config = dict(
    arch='resnet_bottleneck',
    model='image classifier',
    targets=['family'],
    depths=[3, 3, 8, 3],
    widths=[192, 288, 432, 640],
    label_smoothing=0.2,
    init='kaiming_normal',
    residual_init='none',
    learning_rate=0.0046,
    eps=1e-08,
    gradient_centralization=True,
)
Rows from block 5, named by matrix and row number. Rows with one number belong to one channel. Each number is 128 + 24 x the weight over the matrix's rms, rounded and kept within 0 to 255. All counts start at 0.
# convs1: 3x3 conv (model.blocks.5.convs.1.weight, 72x72x3x3), inputs 0-8, a 3x3 kernel for each
# convs2: expand pointwise conv (model.blocks.5.convs.2.weight, 288x72x1x1, transposed), outputs 0-71
convs1.12 [133 124 141 149  90 131 117 131 147 148 139 111 159 107 119 163 121 142 101 143 153  85 114 148 136 117 134 158  97 117 159 126 105 101 139 141 123 144 101 100 116 113 151 111 125  84 161 138 116 155 147 160 136 118 126 103 129 139  98  87 106 129 125 123 118 122 112  80 155 124  97 147 145 163 121 110 149 129 106 130 110]
convs2.12 [141 141 150  90 109 143 136 128 154 114 121 132 142 176 105 124 136  92 110 122 107 107 155 118 125 138 142 115 105 148 129 150 160 138 133 126 123 105 118 127 120 132 124 134 118 164  90 128 112  94 110 180 124 131 125 160 149 156 128 139 164 119 131 118 115 128  76 139 107 179 103 181]
convs1.13 [165 136 107 137 137  98  99  67 115 128  58 126 134 115 120 111 103  86 136 116 149 140 153 103 132 135 116 118 140  99 111 134 106 120 139 113 111 101 130 134 154 156 141 113 150 122 103  97 115 119  98 129  98  87 122 122  73 100 166 108  77 140 124 119  92 124  93 127 153 113 129 138 105 129 115  93 141 131 112 122 111]
convs2.13 [112  74 138 100 128 121 105 144 103 109 110 122  85 123 101 111 142 110 130 113 108  53 117 126 128  70 161 114 143 127 126 108 136 106  95  91 127  92 115 108 101 133 100 144 127 127 134 115  95 109  41 123 152 131 141 118 106 100 108 129 112 120 154 102 145  94 149 132 121  92 128 114]
convs1.14 [135 138 116  75 184 110 101 142 140 127 105 163 136 168 153 147 152 120 147 145 146 130 134 126 116 140 138 100 148 103 112 159 117 139 175 151 124 117 142 114 118 115 110 140 119 156 113 138 169 141 131 184 166 143 148 134 123 104 148 103 110 141  82  85 125 146 131 133 142 151 153 126 160 106 116 144 116 105 123 132 118]
convs2.14 [104 115 131  93 124 155  88  99  90  85 109 118  99 111 113 122 117 141 100 132  97 130 118 125 140 112 150 140 124  93 126 132 113 111 120 123 128  90 123 130  81 112 153 128 125 129 111 150  73 125 116 128 126  97  95 108 101 103  91 119 125 133 144 132 129 117 128 109 147 111  97 137]
convs1.15 [130 146 135 158 126 129 161 186 125 118 122  95 144 135  54 149 155 125 114 107 121 115 101 140 120 120 145 136 136 134 108 106 112 129 145 122 150 105 116 154 130  77 108 155 140 172  94 131 151 123 135 135 130 132 117  95 120 125 132 113 115 141 117 108 126  96 116 131  94 157 131 123 110 101 142 115 142 157 141 158 131]
convs2.15 [191 109 171 117  97 128  89  66 109 114 127 117 138 122 118  92  84  91 124 163 163 184 145 124  91 150 102  89 166 162 129 125  98 134 108 148 171 109 169 146  97 119 157 137 134 205 136 168 111 141 105 184 197 121  96 202 140 146 164 140 176 137 147 144 133 126  95 121 206 122 119 145]
convs1.16 [164 113 108 139 150  79  84 116 144 127  83  98 134 140 154 147 162 150 128 118 124 120 150 138 129 111 138 144 124 111 120 140 111 121 141 161 104 103 103 140 141 158 123 150 111 141 135 112 164 163 152 103 141 167 143 123  99 117 157  98  96 149 159  95 134 145  69 114 116 135 132 127 138 118  83 150 127 114 145 168 133]
convs2.16 [101 107 126 107 109 111 151 118 112 116 139 116 136  95 134 148 100  92 128 112 147  84 147 136 107 110 144 170 142 153 128 109 155  93 108 108 104  87 137  93 151 128  76  85 123  92 145 115 120 112  78 114 108 138 169 119 148 130 146 166 111 107 121 134 128 126 103 152 116 158 133 121]
convs1.17 [131 117 137 132 120 156 101 134 139 143  86 151 163  92 150 143 106 124 135 166 120 131 121 128 149 166 120 112 125 110 116  68  95 130 119 110 135  96 138 124  85 147 136 146 157 128  74 138 103  84 148 133 125 123 128 178 158  99 147 162  80 125 152  89  72 112 132 149 103 101  97 105 107 125 143 130 136 116 120 137 139]
convs2.17 [121 104 189 150 138 118  99 106 124 110 105 121 150 127 127 112 105  95 114 182 137 145 109 134 130 137 150 130 123 113 127 122 151 149 137 114 170 149 107 101 145 147 174 153 191 159 125 113 115  97 131 130 159  98 124 150 148 112 161 138 148 116 149 110 130 119 131 137 162 146 133 104]
convs1.18 [122 128  91 150 104 119 150 142 120 153 128 120 109 127 152 129 112 126 109 113 110 134 105 115 154 157 172 152 113 110 148  97 122 156 130 140 123 115 131 117 149 143 106 106 119 118 115  88 117 141  96  79 104 115 110 118 101 144 109  90 127 135  96 111 135 173  83  79 126 118  94 139 122  94 101 141 120 117 104 122 119]
convs2.18 [148 138 126 132 123 147 133 106 118  88 132 132 136 149 143 147 115 121 132 122 103 153 166 133 173 132 152 156 108 156 127 122 125 137 128 142 121 133 126 136 128 124 112 124 152 148 108 134 107 151 153 130 112 126 136 107 121 103 151 164 120 138  98 131 103 156 134 122 125 119 116 152]
convs1.19 [114 108 142 107 129 167 126 170 138  82 135 100  69  95  88 141 135 131 121  75 137 116 102  92 104  68 104 136 104 156 123 126 138 112 119 117  97 158  86  77  98 102 156 119 148 101 172 161 115  78 126 144 128 130 130  99 130  97 109 105 112 112 114 126 171  96 124  97 110 137 137 163 149 133 119 134 101 107 146 103 124]
convs2.19 [163 142  97 139 119 119  91 161 153 153 154 157 134 137  80 158 107 156 141 146 162 129 106 110 116 148  92 112 118 129 131 120 106 151 121 149 170 131 121 128  96 123 163 150 128 164 128 138  98 136 137 163 100 131 122 110 145 145 146 122 166 115  90 141 125 108 120 152 155 156 140 150]
convs1.20 [111 145 123  91 111 145 133 101  71 115 141 123 159 165 144 105 157 135 135 110 117 106 145 118 153 159 132 107 117 139  45  70 101 109 110 119 139 118 126 154 144 121 120 131 127 117 140 158 133 101 128 112  92 113 123 127 142 110 133 138 136 150 160 112 102 106 133 144 147 132 148 123 125 103 116 117 151 144 141 135 136]
convs2.20 [131 158 117  95 133 121 143 140 143 134 140  65 123 111 140 117 132 160 139 146 138  99 133 167 106 143 114  89 114 124 126 145  67 141 120  77 127 124  72 146 109 116 125 110 107 132 147  64 136 140 162 114 131 133 110 106  91  97 107 149 118 122  76 127 106 116 135 157 123 146 106  88]
convs1.21 [151 174 151 124  87 184 145 154 134 125 164  95 115 154 118 138 114 132 132 112 146 124  85 130 111  88 129 143 116 142 147 110 149 128 120 155 140 135  52 126 160  68 136 125 126 141 175 142 120 154 141 154 148 139 141 122 118 122  95 145 139 122 101 109  83 127 135 135  98 109 115 152 119 115  93 142 141 120 163 122 143]
convs2.21 [ 99 137 113 128 110 135 117 169 126 127 155 131 133 135 123 153 111 165 126 178 120 121 113 114  89 117 101 101  93 112 129 123 102 171 142 139 137 125 162 176  79 133 168 129 133 126 134 158 108 126 152 101 102 111 114 122 137 117 117  82 165 121 122 133 139 146  97 130 100 123 134 120]
convs1.22 [113 128 141 124 116 127 106 116 135 106 137 127 106 124 120  81  87 146 112 118 123 104 106 130 136 124 127 112 120 130 108 131 100 109 122 114 110  89  92 148 124 160 142 128 160 129 125 131 117 115 109 122 127 139 111 107 119 112  89 107 126 127 114 120  98 114 103 109 103 135 104 135 130  96 122 231 164 210 180 125 155]
convs2.22 [143 128 157 129  44  99  98 146 107 127 126 130 149 145  75 136  82 128 103 139 127 171 145 115 111 122 117 120 148 145 129 140 157 149  99  75  41 140 144 142 116  31 139 127 108 146 168 134 131 129 146 127 167 213 117 163 142 151 159 171 209 124  41 143 154 137 142 156 148 112 168 150]
convs1.23 [151 157 155 120 110 150  92 125 142 131 128 104 137 106 117 148 146 134 128 139 110 130 134 110 132 118 116 136  92 109 105 136 171 123 142 147 123 102  79 139 111  85 160 123  96 144 154 105 163 117 102 163 106  98 137  96 116 114 105 121  91 111 104 126 140 144 127 138 123 105 135  88 133 124 115 130 136 120 136 123 134]
convs2.23 [133 115 139 135 166 145 133 115 172 153 135 119 154 135 106 137 138 143 133 119 144 157 133 110 120 123 122 128 152 106 131 118 139 148 148 105 120 143 159 117 116 129 132 138  76 106 130 161 103 144 139 120 146 124 112 108 107 110 109 112 124 108 139 141 145 130 128 108  98 165 110 155]
convs1.24 [117 104  78 167 165  83 164 162  78 130 128 137 105 158 166 127 146 153 129 121 110 119 123 125 115 115 141 143 107 109 178 111  81 183 180 106 124 113 118 101 132 145  84 125 131 105 134 140  73 134 185  70 108 127 151 119 111 146 120 108 128 117 102 119 137 111 120 112 117 125 131 126 143 139 103 105 129 115 113 133 119]
convs2.24 [111 104 110 119 140 127 121 147 129 139 103 116 140 107 100 130 140 125 103 127 104 103 121 108 145 139 121 125 134 129 127 107 131 109 137 115 103 128 132 142 102 128 118 119 106  60 112 143  90 116 120  98 116 131  85 103 122 115 103  88 113 121 159 121  55 122 127 120 143 106 106 111]
convs1.25 [130 125 155 159 149 182 106  64 126 121 113 105  92 102 102 108 119 122 109  75 131 106  84 125 127  96 142 118 117 121 121 102 113  93  97 120 137 140 113 130 122 112 133 142 157 149 164 157 159 155 133 122 124 101 113 141 131  89 100 114 114  35  78 144 155 159  96  89 164  72  93 162 133 125 120 157 147 140 159 155 150]
convs2.25 [172 142 123 166 166 137  93 125 122 112 144 181 158 146 129 147  92 127 154 157 114 164 103 101 139 117  88 104 135 172 129 134 123 138 130 146 158 141 174 138 145 114 154 126 138 189 160 124 126  86 143 169 167 166 154 160 146 142 137 141 175 116 100 120 120 139 114 150 171 125 174 205]
convs1.26 [119 131 123  85  82  96 128 127  96 103 103 118  98  99 113  66  54 122 164  97 120 137 109 128 117 120 143 117 128 120  97 112 125 125 134 134 119 145 138 139 116  99  90 100  97 134 106  99 124 120 107  86 106  63 125 101  91  71  77 113 108 117 133 143 179 163 170 169 166 186 169 154 141 131 129 124 124 137 125 115 118]
convs2.26 [153 120 131 132 136 105 111 152 122 161  86 153 139 149 159  81 135 148 154 158 102 124 115 155 135 145 120 114 186 125 131 172 143 139 124 135 148 147 129  88 144 142 132 151 147 180 102 131 167 120 149 131 134 141  98 132  88 136 136 130 108 119 122 147 107 109 128  90  97  88 183 114]
convs1.27 [119 128 145 119 156 129  89 110 104  97 120 140 130 134 129 138 124 115 169 138  95 182 139  44 178 126  66 107 111 122 104 142 113 116 148 122 105 133 130 134 140 133 130 103 120 111 114 142 102 115 148 127 111 107 137 156 129 142 142 108 140 143 117  87 125 155  83 143 197 127 166 146 149 152 116 138 130 116 104 112 129]
convs2.27 [112 107 116 111 138 132 138 127 148 101 181 110 127  90 116  95 142 156 109  87 111  87 131 128 152 113 138 140 171 135 127 103  93  82 169  82 121 111 130 126 106 168 140 117 117 122 160 153 101 111 110 114 140 129 121 102 131 118 113 107 155 135 147 113 124 149 145 113  99 101 168 115]
convs1.28 [134 117 122  98 121 120 120 129 130 146 133  97 103 113 105  94  95 126 133 111 127 125 103 125  98 119 119 141 138 110 161 127  90 121  89  75 133 141 117 133 136 139 130 125 108 137 108  53 112  68  67 131 102 103 109 118  89 133  76  73 134  83 128 150 128 138 159 145 156 144 158 150 122 143 144 127 151 140 131 141 118]
convs2.28 [143 160 111 130 132 141 101 119 128 146 133 161  98 148 156 118 145 140 135 123 114  90 173 144 145 115 125 133 121 169 129 165 132 145 160 147 134 116 136 142 141 125 146 125 134 112 147 119 146 129 133 121 157 119 163 116 125 130  98 142 131 129 135 129 127 134 120  97 121 115 104 133]
convs1.29 [142  89 132 136 118 125  79  51 109 120 106 123 160 151 166 132 137 145 120 103  77 152 109 128 122 122 112 130 134 134  87  74  99 130 130 140 120 118 157 145 143 167 133 123 103  97 134 116 121 155 134 126 102 131 125 122 149 152  99 132  94 106 101 121 142 120 132 136 141 121 143 118 142 135 156 116 128 112 142 126 130]
convs2.29 [147 113 119 132 109 123 106 124  93  97 143 121 153 133 148 113 142  79 110  89  76 122 116 117 145 121 126 173 138 120 128 142 148 121 122 170  91 116 137 152 123 124 108 102 122  79 118 150 124 161 112 120 132 100 151 116 129  84 141 172 133 111  92 143 146 119  97 111 140 139 124 105]
convs1.30 [155 132  85 138 110 119 110 153 122 125 146 151 150 138 114 135 140 138 118 138 115  98 122 156 116 129 148 121 121 130 128 103 138 133 110 112 115 127 132 131 127  95 149 160 139 147 125 140 167 154 130 134 134 136 125 127  91 127 130  88 122 134 102 142 132 128 143 127  96 121 125 116 128 111 114 131 144 125 115 140 135]
convs2.30 [110 106 126 107 143 147 118 108 151 131 136 115 158 150  97 124 115 143 106 106 138 164 134 141 116 125  94 134 128 101 130 114 109 123 184 129 131 137 122 127 106 122 136 140  76 153 149 151 109 125 133 126 183 121  91 142 124 151 162 124 115 116 147 127 153 112 128 122 117 146 118 121]
convs1.31 [ 66  96  83  54 110  96 103 101 109 131  63 124 140 133 126 117  90 118 161 159 140 173 198 164 153 157 156 124 144 140 117 146 154 130 127 133 123  98 135 136 143 138 127 132 119 135 147 127 111 143 166  92 113 112 132 138 109  94 146 143 140 125 129 111 116 172 106  76 129  72 107 123 115 119 105 122 128 110 102 137 115]
convs2.31 [114 124 195 130 109 125 117 117 107 102 121 139 134 113 120 124  76 155 111 111 124 105 138 152 110  90 111  80 110 136 126 145 131 122 111 119 153 128 122 136 114 117 200 124 120 139 105 121  93 141 139 125 111 151 102 119 164 101 136 111 166 128 167  86 125  89 181 130 111 130 156 104]
convs1.32 [150 111 134 135 135  97 114 132 128 139 140 142 117 157 140 113 136 118 128 150  99 129 148 135 102 113 124 115  84 103 121 145 103 153 151 131 125 133 154 102 111 119 141 113 121  87 125 145 112 151 129 106 108 103 109 119 131 125 120 106 103  98  48 161 147 126 101 125 129 130 167 114 111 109 112 138 105 140 169 135 136]
convs2.32 [ 92  97 125 124 122 138 189  92 134 102 111 135 125  93 131 129 141  93 132  94 102 157 103 115 141 132 151 116 120 129 129 132 104 129 119 138 150 168 135 136 110 136 104 112 140 135 115 134 121 173 120 155  75 139 113 108 143 132 132 133 115  98 140 145 146 150 146 135 120 160 121 154]
convs1.33 [113 137 171 125 130 120 111 101  70 119 106 125 151 147 160 170 156 148  96  73  78 101 104  61  79  79  81 107  90 130 126 134 124 151 142 128 108 115 118 108 110  98 114 106 102 159 131 126 117  89 142 109 101 138  50 110 156  96 124 120 138 111 108  99  75  94 120 134 150 141 169 157 119 112 110 123 126  93 120 105 106]
convs2.33 [125 150 114 125 162 140 167 118 168 109 110 122 112  98 130 140 104 138 135 113 155 143  87 117 153 131 119 137 136 123 129  97 104 116 101 102 119 159 100 134 171 123  78  93 147 144 139 117 153 126 119 152 124 117 116 122 146 165 138 109 121 156 119 126 115 146  81 139 123 133 114 165]
convs1.34 [109  97  97  95 132 122  94 108 144 134 147 146  98  51 123 118 104 117 133 135 141 109 141 111 138  95 110 149 155 168 126 128 147  78  56  87 124 108  95 108  76 143 143 134 158 100  96  94 102  85  75 146 132 123 159 151 111 147 154 139 100 128 163 162 160 137 107 139 131 105  96  95 120 110 118 141 108 127 129 123 130]
convs2.34 [135 147 115 138 113 130 118  98 119 152 125 135 144 120 146 136 163  85 100 149 114 117 100  81 150 108  98 108 107 156 127 129 126  96 136 141 150 116 123 125 101 146 143 120  98 126 127 148 126 127 131 121 116 112 134 111 130 112 154 147 130 128 101 132 138 104 130 140 145 117 128 100]
convs1.35 [119 126  93 114 153 113 104 107 118 144 141 151 107 124  97 154 123 143 129 134 122 146 128 114 143 118 129 126 111 122 127 118 119 141 122 112 134 134 142 147 150 153 106 135 137 107 145 123 125 131 134 145 166 141 121 124 109  91 124 129 117 121 108 158 147 155 117 110  87 151 120 121 155 194 143 150 181 146 151 206 158]
convs2.35 [127 130 161 189 124  90 111 125 110 107  98 112 132  93  67 125  83 122  93  98 111 101 106 127 156 104 113 101 145 145 127 146 121  54 110  95  67  98  99 153 164 103 139  85 133 116 162 127 134 102 140 136 116 196 119 119 135 118 131 149  81 140 112 107 155  87 184 160 145 132 144 137]
convs1.36 [137 117 129 130  51 109 139  93  92 117 152 102 118 107  95 128 102 142 120  91 143 134 100 164 136 119 162 134 122 130 132  99 139 110 134 136 133 170 101 105 136 105 115 129 129 111 179 122  98 120 112 111 128 133 162  78 115 176  97 106 144 154 106 128 138 142 141 115 117 154 109 154 154 149 124 143 136 115 108 120 130]
convs2.36 [ 78 112 122  93 100 127  85 113 123 148 126 144 150 126 148 103 117 129 113 109 116 151 134 145 113 145  86 129 133 153 126 117 124 129 114  89  87  71 133 138  83 138 115 113 143  90 110 119  94 136 142 134 135 131 138 108 142 125 179 149 134 178 135 123 134 126 131 150 116 159 101  92]
convs1.37 [134 136 114 139 176 154  65  76  92 158 155 158 113  77 126 173 191 182 117  95 117 149 133 136 137  91 144 144 136 120 111 122 117  83  67 102 119 107 121 114 102 138 134 173 159 142 141 141  94  85 126 126 101 125 121 149 155 159 148 132 147 140 131 133 159 140 122 136 135 127 135 136 140 123 143 168 112 131  97 127 108]
convs2.37 [159 130  84 125 143 118 124 160 132  90 141 151 109 117 150 132 129  86 140 112 180 139 118 147 110 147 136 175 112 121 130 107 108 146 173 131 120 130  91 139 151 125 140 124 123 141 100  95 129  80 120 143  91 126 166 105 117 119 142  97 127 126 114 121 118 134 104 123 146 129 133 151]
convs1.38 [131 155 170 136 112 147 129 112  89 106 136 123 110 108 139 112 153 134 147 149 103 128 129 130 115 138 102 104 102 129 165 157 120 160 152 116 110 139 134  90 147 138  93 142 151 112 124 174  92 149 172 133 174 136 106 137 137 132 126 144 146 122 107 103 127 101 127 117 119  95  83 144 109 127 133 118 160 138 114 138 145]
convs2.38 [124 125 143 129 129 122 122 136 118 139 132 145 145 173 118 114 124 144 145 156 135 104 148 119 107 136 100 120 103 132 126 149 140 162 165  84 139 153 185  96  95 105 151 142 105 107 140 181 125 141 134 101 141 133 124 139 150 154 123 124 141 113 127 154 113 105 116 127 160 143 140 122]
convs1.39 [155  98  82 128 145 117 111  84 117 138 136 124 115 150 151 126  57  88 131 150 143 105 143 116 128 108 123 168 169 127  89 110 117 125 107 104 132 131 146 136 134 165 140 111 143  97 129 118 127 125 118  80  80 101 160 147 137 105 139 115 130  85 115 138 136 126 129 145 111 138 112  82 105 113 108 115 120 141 116 114 121]
convs2.39 [133 133 123 144 125 117 115 114 143 107 118 110 115 113 104 129 152 123 121 149 113 134 104 130 126 126 100 140 141 160 129 156 144  73 101 145 130 137 155 143 152 148  92  90  95 145 153 142 155 112 109 132 128  93 127 157  99 132  76 132 104 124 118 114 130 106 128 129 136 105 130 133]
convs1.40 [140 130 142 108  89 110 113 125 121 128 135 134 136 154 134 158 146 145 140 139 134 122 125 106 150 130 120 107 112 113  97 137 148 141 168 134 149 120 135 189 179 202 160 123 134 112 128 112 131 151 121 176 112 125 133 119 112  94 116 129 110 131 143 133 153 127 121 155 119 164 171 148 124 130  88 194 146 181 129 111 144]
convs2.40 [114 144 153 164 154 121 143 120 140  84 113 134 155 106  85 135 127 126 131  82 118 143 141  95 173 116 142 127 139 119 127 141 130  87 113 138 103  93  89 180 171 144 109 132 155 122 147  84 152 116 141 123 127 121 158 110  87 114 121 143 107 155 132 143 143 113 125 125 126  76 114 114]
convs1.41 [131 107 135 151 147  83 104 130 102 158 137 122  76 100 119 124 102  81 132 129 129 143 123 120 132 127 129 166 130 133 119 121 124  80  94  90 115 128 116 109 125 126 118 127 135 106 131 140 126 102 123 107 104 138 153 122 122 176 140 110 124 150 134  97 126 146  95 146 168 112 122 131 146 120 119 138 133 116 110 140 128]
convs2.41 [122 149 123 126 118 143 139 105 149 148 175 145 110 154 120 140 105 116  90 127 141 110 158 142 142 127 107 124 115  98 127 137  85 124 125 139 134 120 135 135 132 113 134 131 128  97 105 120 126 133 123 144 121 130 155 118 123 142 111 142 115 135 121 121 103 178 129 144 121 129 114 150]
convs1.42 [133 123 121 131 130 101 160 145 145 103 128 119  97 106  91  67  62  84 127 102 118 100 106  90  94 106  71 129 101 121 135 136 119 139 115 124 134 145 130 113 146  99 108 149 134 133 141 160 118 140 135 145 144  98  73 119 127  94 121 103  98 122 124 177 179 145 150 153 126 145 111 116 115 128 137 125 158 156 135 120 137]
convs2.42 [153  98 119 176 176 137 183 181 139 193 113 124 151 117 123 145 100 158 146 142 131  87 111  75 150 135 104  93 144  93 128 127 116 100 134 142 136 141 110  75 157 114 129 133  92 138 120 105 123 149 145 131 113 137 101  96 152 134 124  81 115 101 136 121 127 121 122 130 123 143 168 142]
convs1.43 [129 106  93 134 161 181 141 172 162 141 159  86 120 158  88 117  96 132 128 138 117 109 114 127 114 125 122 117 144 139 133 109 161 140 145 108 144 137 131 135 169  92  75 113 127 189 169 106 135 172 111 158 122 113 101 134 135  98 154 153 129 134 134 122  89 121 125 117 107 105 117 155 125 102 136 139 125  98 139 135 113]
convs2.43 [141 103 110  69 106 137 124 111  98 132 133 117 148 153 117 154 110  97  77 112 158 141 123 114  85 173 101 114  99 165 129 124 131 142 136 116 174 141 146 136 105 127 128 137 103 159 153 140 112 110 144 160 166 103  99 194 162 121  94 134 164 125 124 132  96 137  76 116 147 124 114 121]
convs1.44 [113 126 130 106 108 136 106 135 150 109 137 152 149 141 146  92 111 116 138 123 117 112 129 128 129 129 119 114  96 130  65 101 186  75 119 189 129 125 151  94 131 158 115 129 118 139 122 118 155 104 137 138 130 150 115 119 104 121 112 122 121 143 128 149 143 121 171 124 106 120 127  91 124 130 135 125 106 128 129 112 129]
convs2.44 [114 114 124 150 123 124 185 101 115 103 130 142 106 134 147 100 131  89 129 145 133 155 133 122 168 142 164 122 146  84 128 127 131 126  85 110 126 146 150 163  72 108 137 143 113 157 121 111 121 141 106 144 129 147 152 123 179 129  91 142 131  97 141 119 160 156 131  99 127  87 131 157]
convs1.45 [117  89 127 114 116  95 164 180 167 153 174 156 132 168 108  94 106 104 146 134 119 132 117 113 140 123 124 120 122 118 133 157 112 141 133 129 140 155 135 127 152 100  96  82  87 155 149 170 149 143 146 134 144 135  97  74  84 131 131  75 137 125  89 154 146 126 148 122 106 122  97  87 122 111 103 144 154 138 136 123 127]
convs2.45 [142 102 148 168 154 156 161 141  89 144 147 127 136 151 113 143 107 146 129 160 136 155 126 134 100 139  90 115 130  99 128 168 148 113 145 164 125 135 145 114 142 102 123 134 133 125 177 146 129 155 134  91 142 154  72 131 152 140 140 104 124  69 115 139  96 143 153  92 136 134 143 128]
convs1.46 [125 106 141 143 138 104 175 136 105 119 107 130  82  96 118 104  81 121 119 120 113 137 113  97 138 112  98 124 107 122 131 103 117 146 125 117 103 121 119  95 114 124 104 106 123 117 127 152 130 151 153 184 148 129 148 138 154 129 100 129 103 102  82 125 143 123 114 120 110 120 110 124 133 158 145 150 151 144 157 173 157]
convs2.46 [135  73 123 141 141 115 144 162  79 180 124 135  99 136 120 151 120 153 103 118 128 154  99  75 133 143 133 135 170 127 127 106 180 145  99 121 116 191 147 126 158  98 111  87 161 112 159 124 122 142 107 119 124 103 140 125 139 117 173 156 108 150 159 122  96 136 123 104 126 156 172 108]
convs1.47 [103 145 135  82 134 159 125 153 156 135 127 119  91  97 117 139 148 165 136  94 122 150  90  78 137 117 114 135  86 107 132 142 137 142 132 122  70 143 153  60 100 123 108 135 150  92 106 162 153 119 130 147 157 113 129 135 124 118 123 140 155 136 136 144 127 113  90  98 123 114 130 140 105 115 146 123 112 144 108 126 141]
convs2.47 [156 147 131 120 142  99 143 185 153  92 121 125 128 126 120 141 118 184 183 160 105 127 118  97 124 125 134  94 102  80 128 110 109 156 118  53 150 116 138 127  70 163 162 155 117 151  96 147  72 145 131 139 133 136 126 102 151 141 153 107 159 122  91 152 131 135  97  93 148 124 155 156]
convs1.48 [172 166 151 175 150 155 138 179 164 125 118 140 134 116 105 110 125 101 121 124 134 118 112 144 125 118 115 117 138 115 124 142 136 138 162 167 148 118 118  97 116  93 101  97 102  97 129 133  89  87  97 125  91  81 126 140 132 141 147 149 140 166 150 103  94  91  89  80  43 101  61  61 149 161 163 144 151 161 128 151 168]
convs2.48 [125 129 104 128  82 125 107 131 106 157 108 130 113 118 159 144 137 145  91 125 103 117 128 154 108 149 111 129 113 108 125 138 109 158 152 148 121 137 124 119 113 124 147 149 139 130 112 139 162 144 130  87 128 117 129 126  70 138 145 141 120 128  99 124  68  92 122 111 112 142 122 132]
convs1.49 [168 173 107 104 154 170 119  87 143  92 118 134 125 152 130 129 114  95 156 140 135  94 107 133 145 138 122 116 127 133  67 136 166 123  93 127 120 130 145 128 124 127 129 150 153  83 125 100  91 121 114 120 147 138 152 179 174  99 147 180 132  98  97 100  95 107 138 139 123 148 129 127 131 142 131 109 132 102 106 122 125]
convs2.49 [ 95 161 102 126 106 120 124 113 101 131 113 120 113 109 158 145 133 123 101 120 111 120  98 148 124 117  94 101  78 137 127 152 109 153 140 134 163 119 110 156 130 116 131 120 121 166 138 137 164 107 125  94 125 122 155 137  95 106 110 131 134 122 101 118 105 112 122 146 149 129  93 114]
convs1.50 [151 117 120 161 126 149 118 124 138 133 160 130 131 133  92 123  84  96 132 121 134 135 139 128 126 103 111 185 125  90 112 100 157 129 143 169  80 122 105 157  89  58 136 101 114 121 131 134 186 177 112 139 109 123 141 103  89  99 144 146 101 111 120 109 123 106 136 140 122 140 117 106  90 112 135 130 113  78 141 147 124]
convs2.50 [100 150 135  64 140 124  98 149 106 152 118 122 130 134 142 159 117 132 129 128 139 139 126 158  95 142  90 115 120 104 126 110 153 100 111 118 103 132 164 163 100 118 114 145 107 135 127 100 115 138 113 101 111 111  90 155 152 126 120 115 153 112 143 163 168 106  95  45 123 133 144 107]
convs1.51 [138 135 157 150 147 187 121 144 160 104 106  95 146 120 160 131 153 155 161 166 153 146  72 161 143 157 158 111  92 130 149 114 156 121 123 131 135 156 124 108 105  94 115 123 124 132 136 120 146 146 147 145 174 149 147 142 136 108 152 174  92 173 153  92 111  87 116 133 124 145 156 140 116 130 135 129 148 147 148 126 141]
convs2.51 [137 150 165 111 106 136 148 121 137 105 154 120 179 163 140 117 166 115 149 168 131 140 128 174 105 139 137  99  78 146 128 110 124 177 117 103 146 132 136 135 139 105 125 176 125 165 119 125 117 113 131 145 142 158 108 161 138 172 137 146 136 144 127 147 158 157 173 141  95 133 142 137]
convs1.52 [ 99 121 130 109 122 163 110 114 118 128 157 130 111 125 162 138 128 136 127 123 130 123 134 130 111 112 116 130  94 160 115  93 118 138 124 114 115 121 117 129 130 124 138 132 114 137 148  72 137 100 122 110 122 122 128  89 114 139 108 137 154 162 143 147 132 107  72 105 126 137 131 137 146 116 135 159 130 113 140 121 119]
convs2.52 [137 118  69 131 134 103 124 111 177 128 143 141 155 124 125 127 154  75 114  85 134 153 178 112 121 129 115 112 154 137 130 158 159 141 145 122 115 149 139  94 125 167 110 115 122 125 146 121 119 112 124 149 109 174 170 131 147 128 181 155 137 142 148 133 150 159 150  80 124 132  95 160]
convs1.53 [111 115 140 102 131 128 116 114 123 104 122 162  96 136 153 131 121 133 137 121 108 145 134 118 141 153 141  95  99 155 100  77 163 134 137 150 122 127 138 133 124 125 133 137 133 113 128 105 122 134 133 158 150 110 118 112 110 116 135 149 128 115 151 129 129 107 115 115 123 101 109 130 125 129 132 136 147 125 154 146 129]
convs2.53 [136 114 131 136 145 121 145 124 133 123 134 141 126 161 111 107 137 138 150 118 101 143 124 126 179 161 131 144 126 120 131 106 121 124 123 134 143 130 131 122 150 114 138 134 141 133 129 126 106 140 125 100  93 102 121 141 121 108 128 123 119 119 133 107 165 125 131  76 105 154 129 152]
convs1.54 [154 167 140 168 189 148 194 171 173 108 121 153 126 124 151 139 111 111 129 122 104 131 165 143  92 136 146 133 131 102 134 120 100 137 129 141  97 106 167 104 123 120 135 126  70 171 137 108 145 156 148 113 140 115 104 109  87  76 132 134 100 124 153 111 102 111  98  96 107 118  88 131 121 138 155 117 139 145 155 140 121]
convs2.54 [186 145 102 106 143 115 112 178 137 153 109 147 120 163 138 180 112 122 124 111 113 120 107 129 121 152 163 122 135 134 130 125 140 114 115 180 119 160 120 169 126 128 163 141 132 104 180 105 142 113 149 108 116 147 102 126 123 196 138 139 150 125 140 133 119 124 125 116 126 147 172 132]
convs1.55 [105 106 127 129  98 108 126 115 156 140 123 132  80 125 119 114 173 150 121 117 108 108 141 108 133 139 135 136 158 144 144  99 119 136 117 155 107 141 138 138 141 123 134 191 117 108  98 131 131 119 123 125 138 144 165 175 163 133 136 152 102 139 141 122 111 134 103 115 111 126 115 130 122 145 144 112 101 100 142 181 151]
convs2.55 [132 109 169 137 126  85 126 109 119  99  84 128 136  91  87 127 129  83 115 130 194 147 127 128 101 109 118 151 103 117 128 107 160 119 113 119 144 133 158  96 173 145 107  74 134 104 159 176 127  83 115 112 139  97  84 142 156 158 148 130 132 155 131 117 145 100 125 130 109 141 148 150]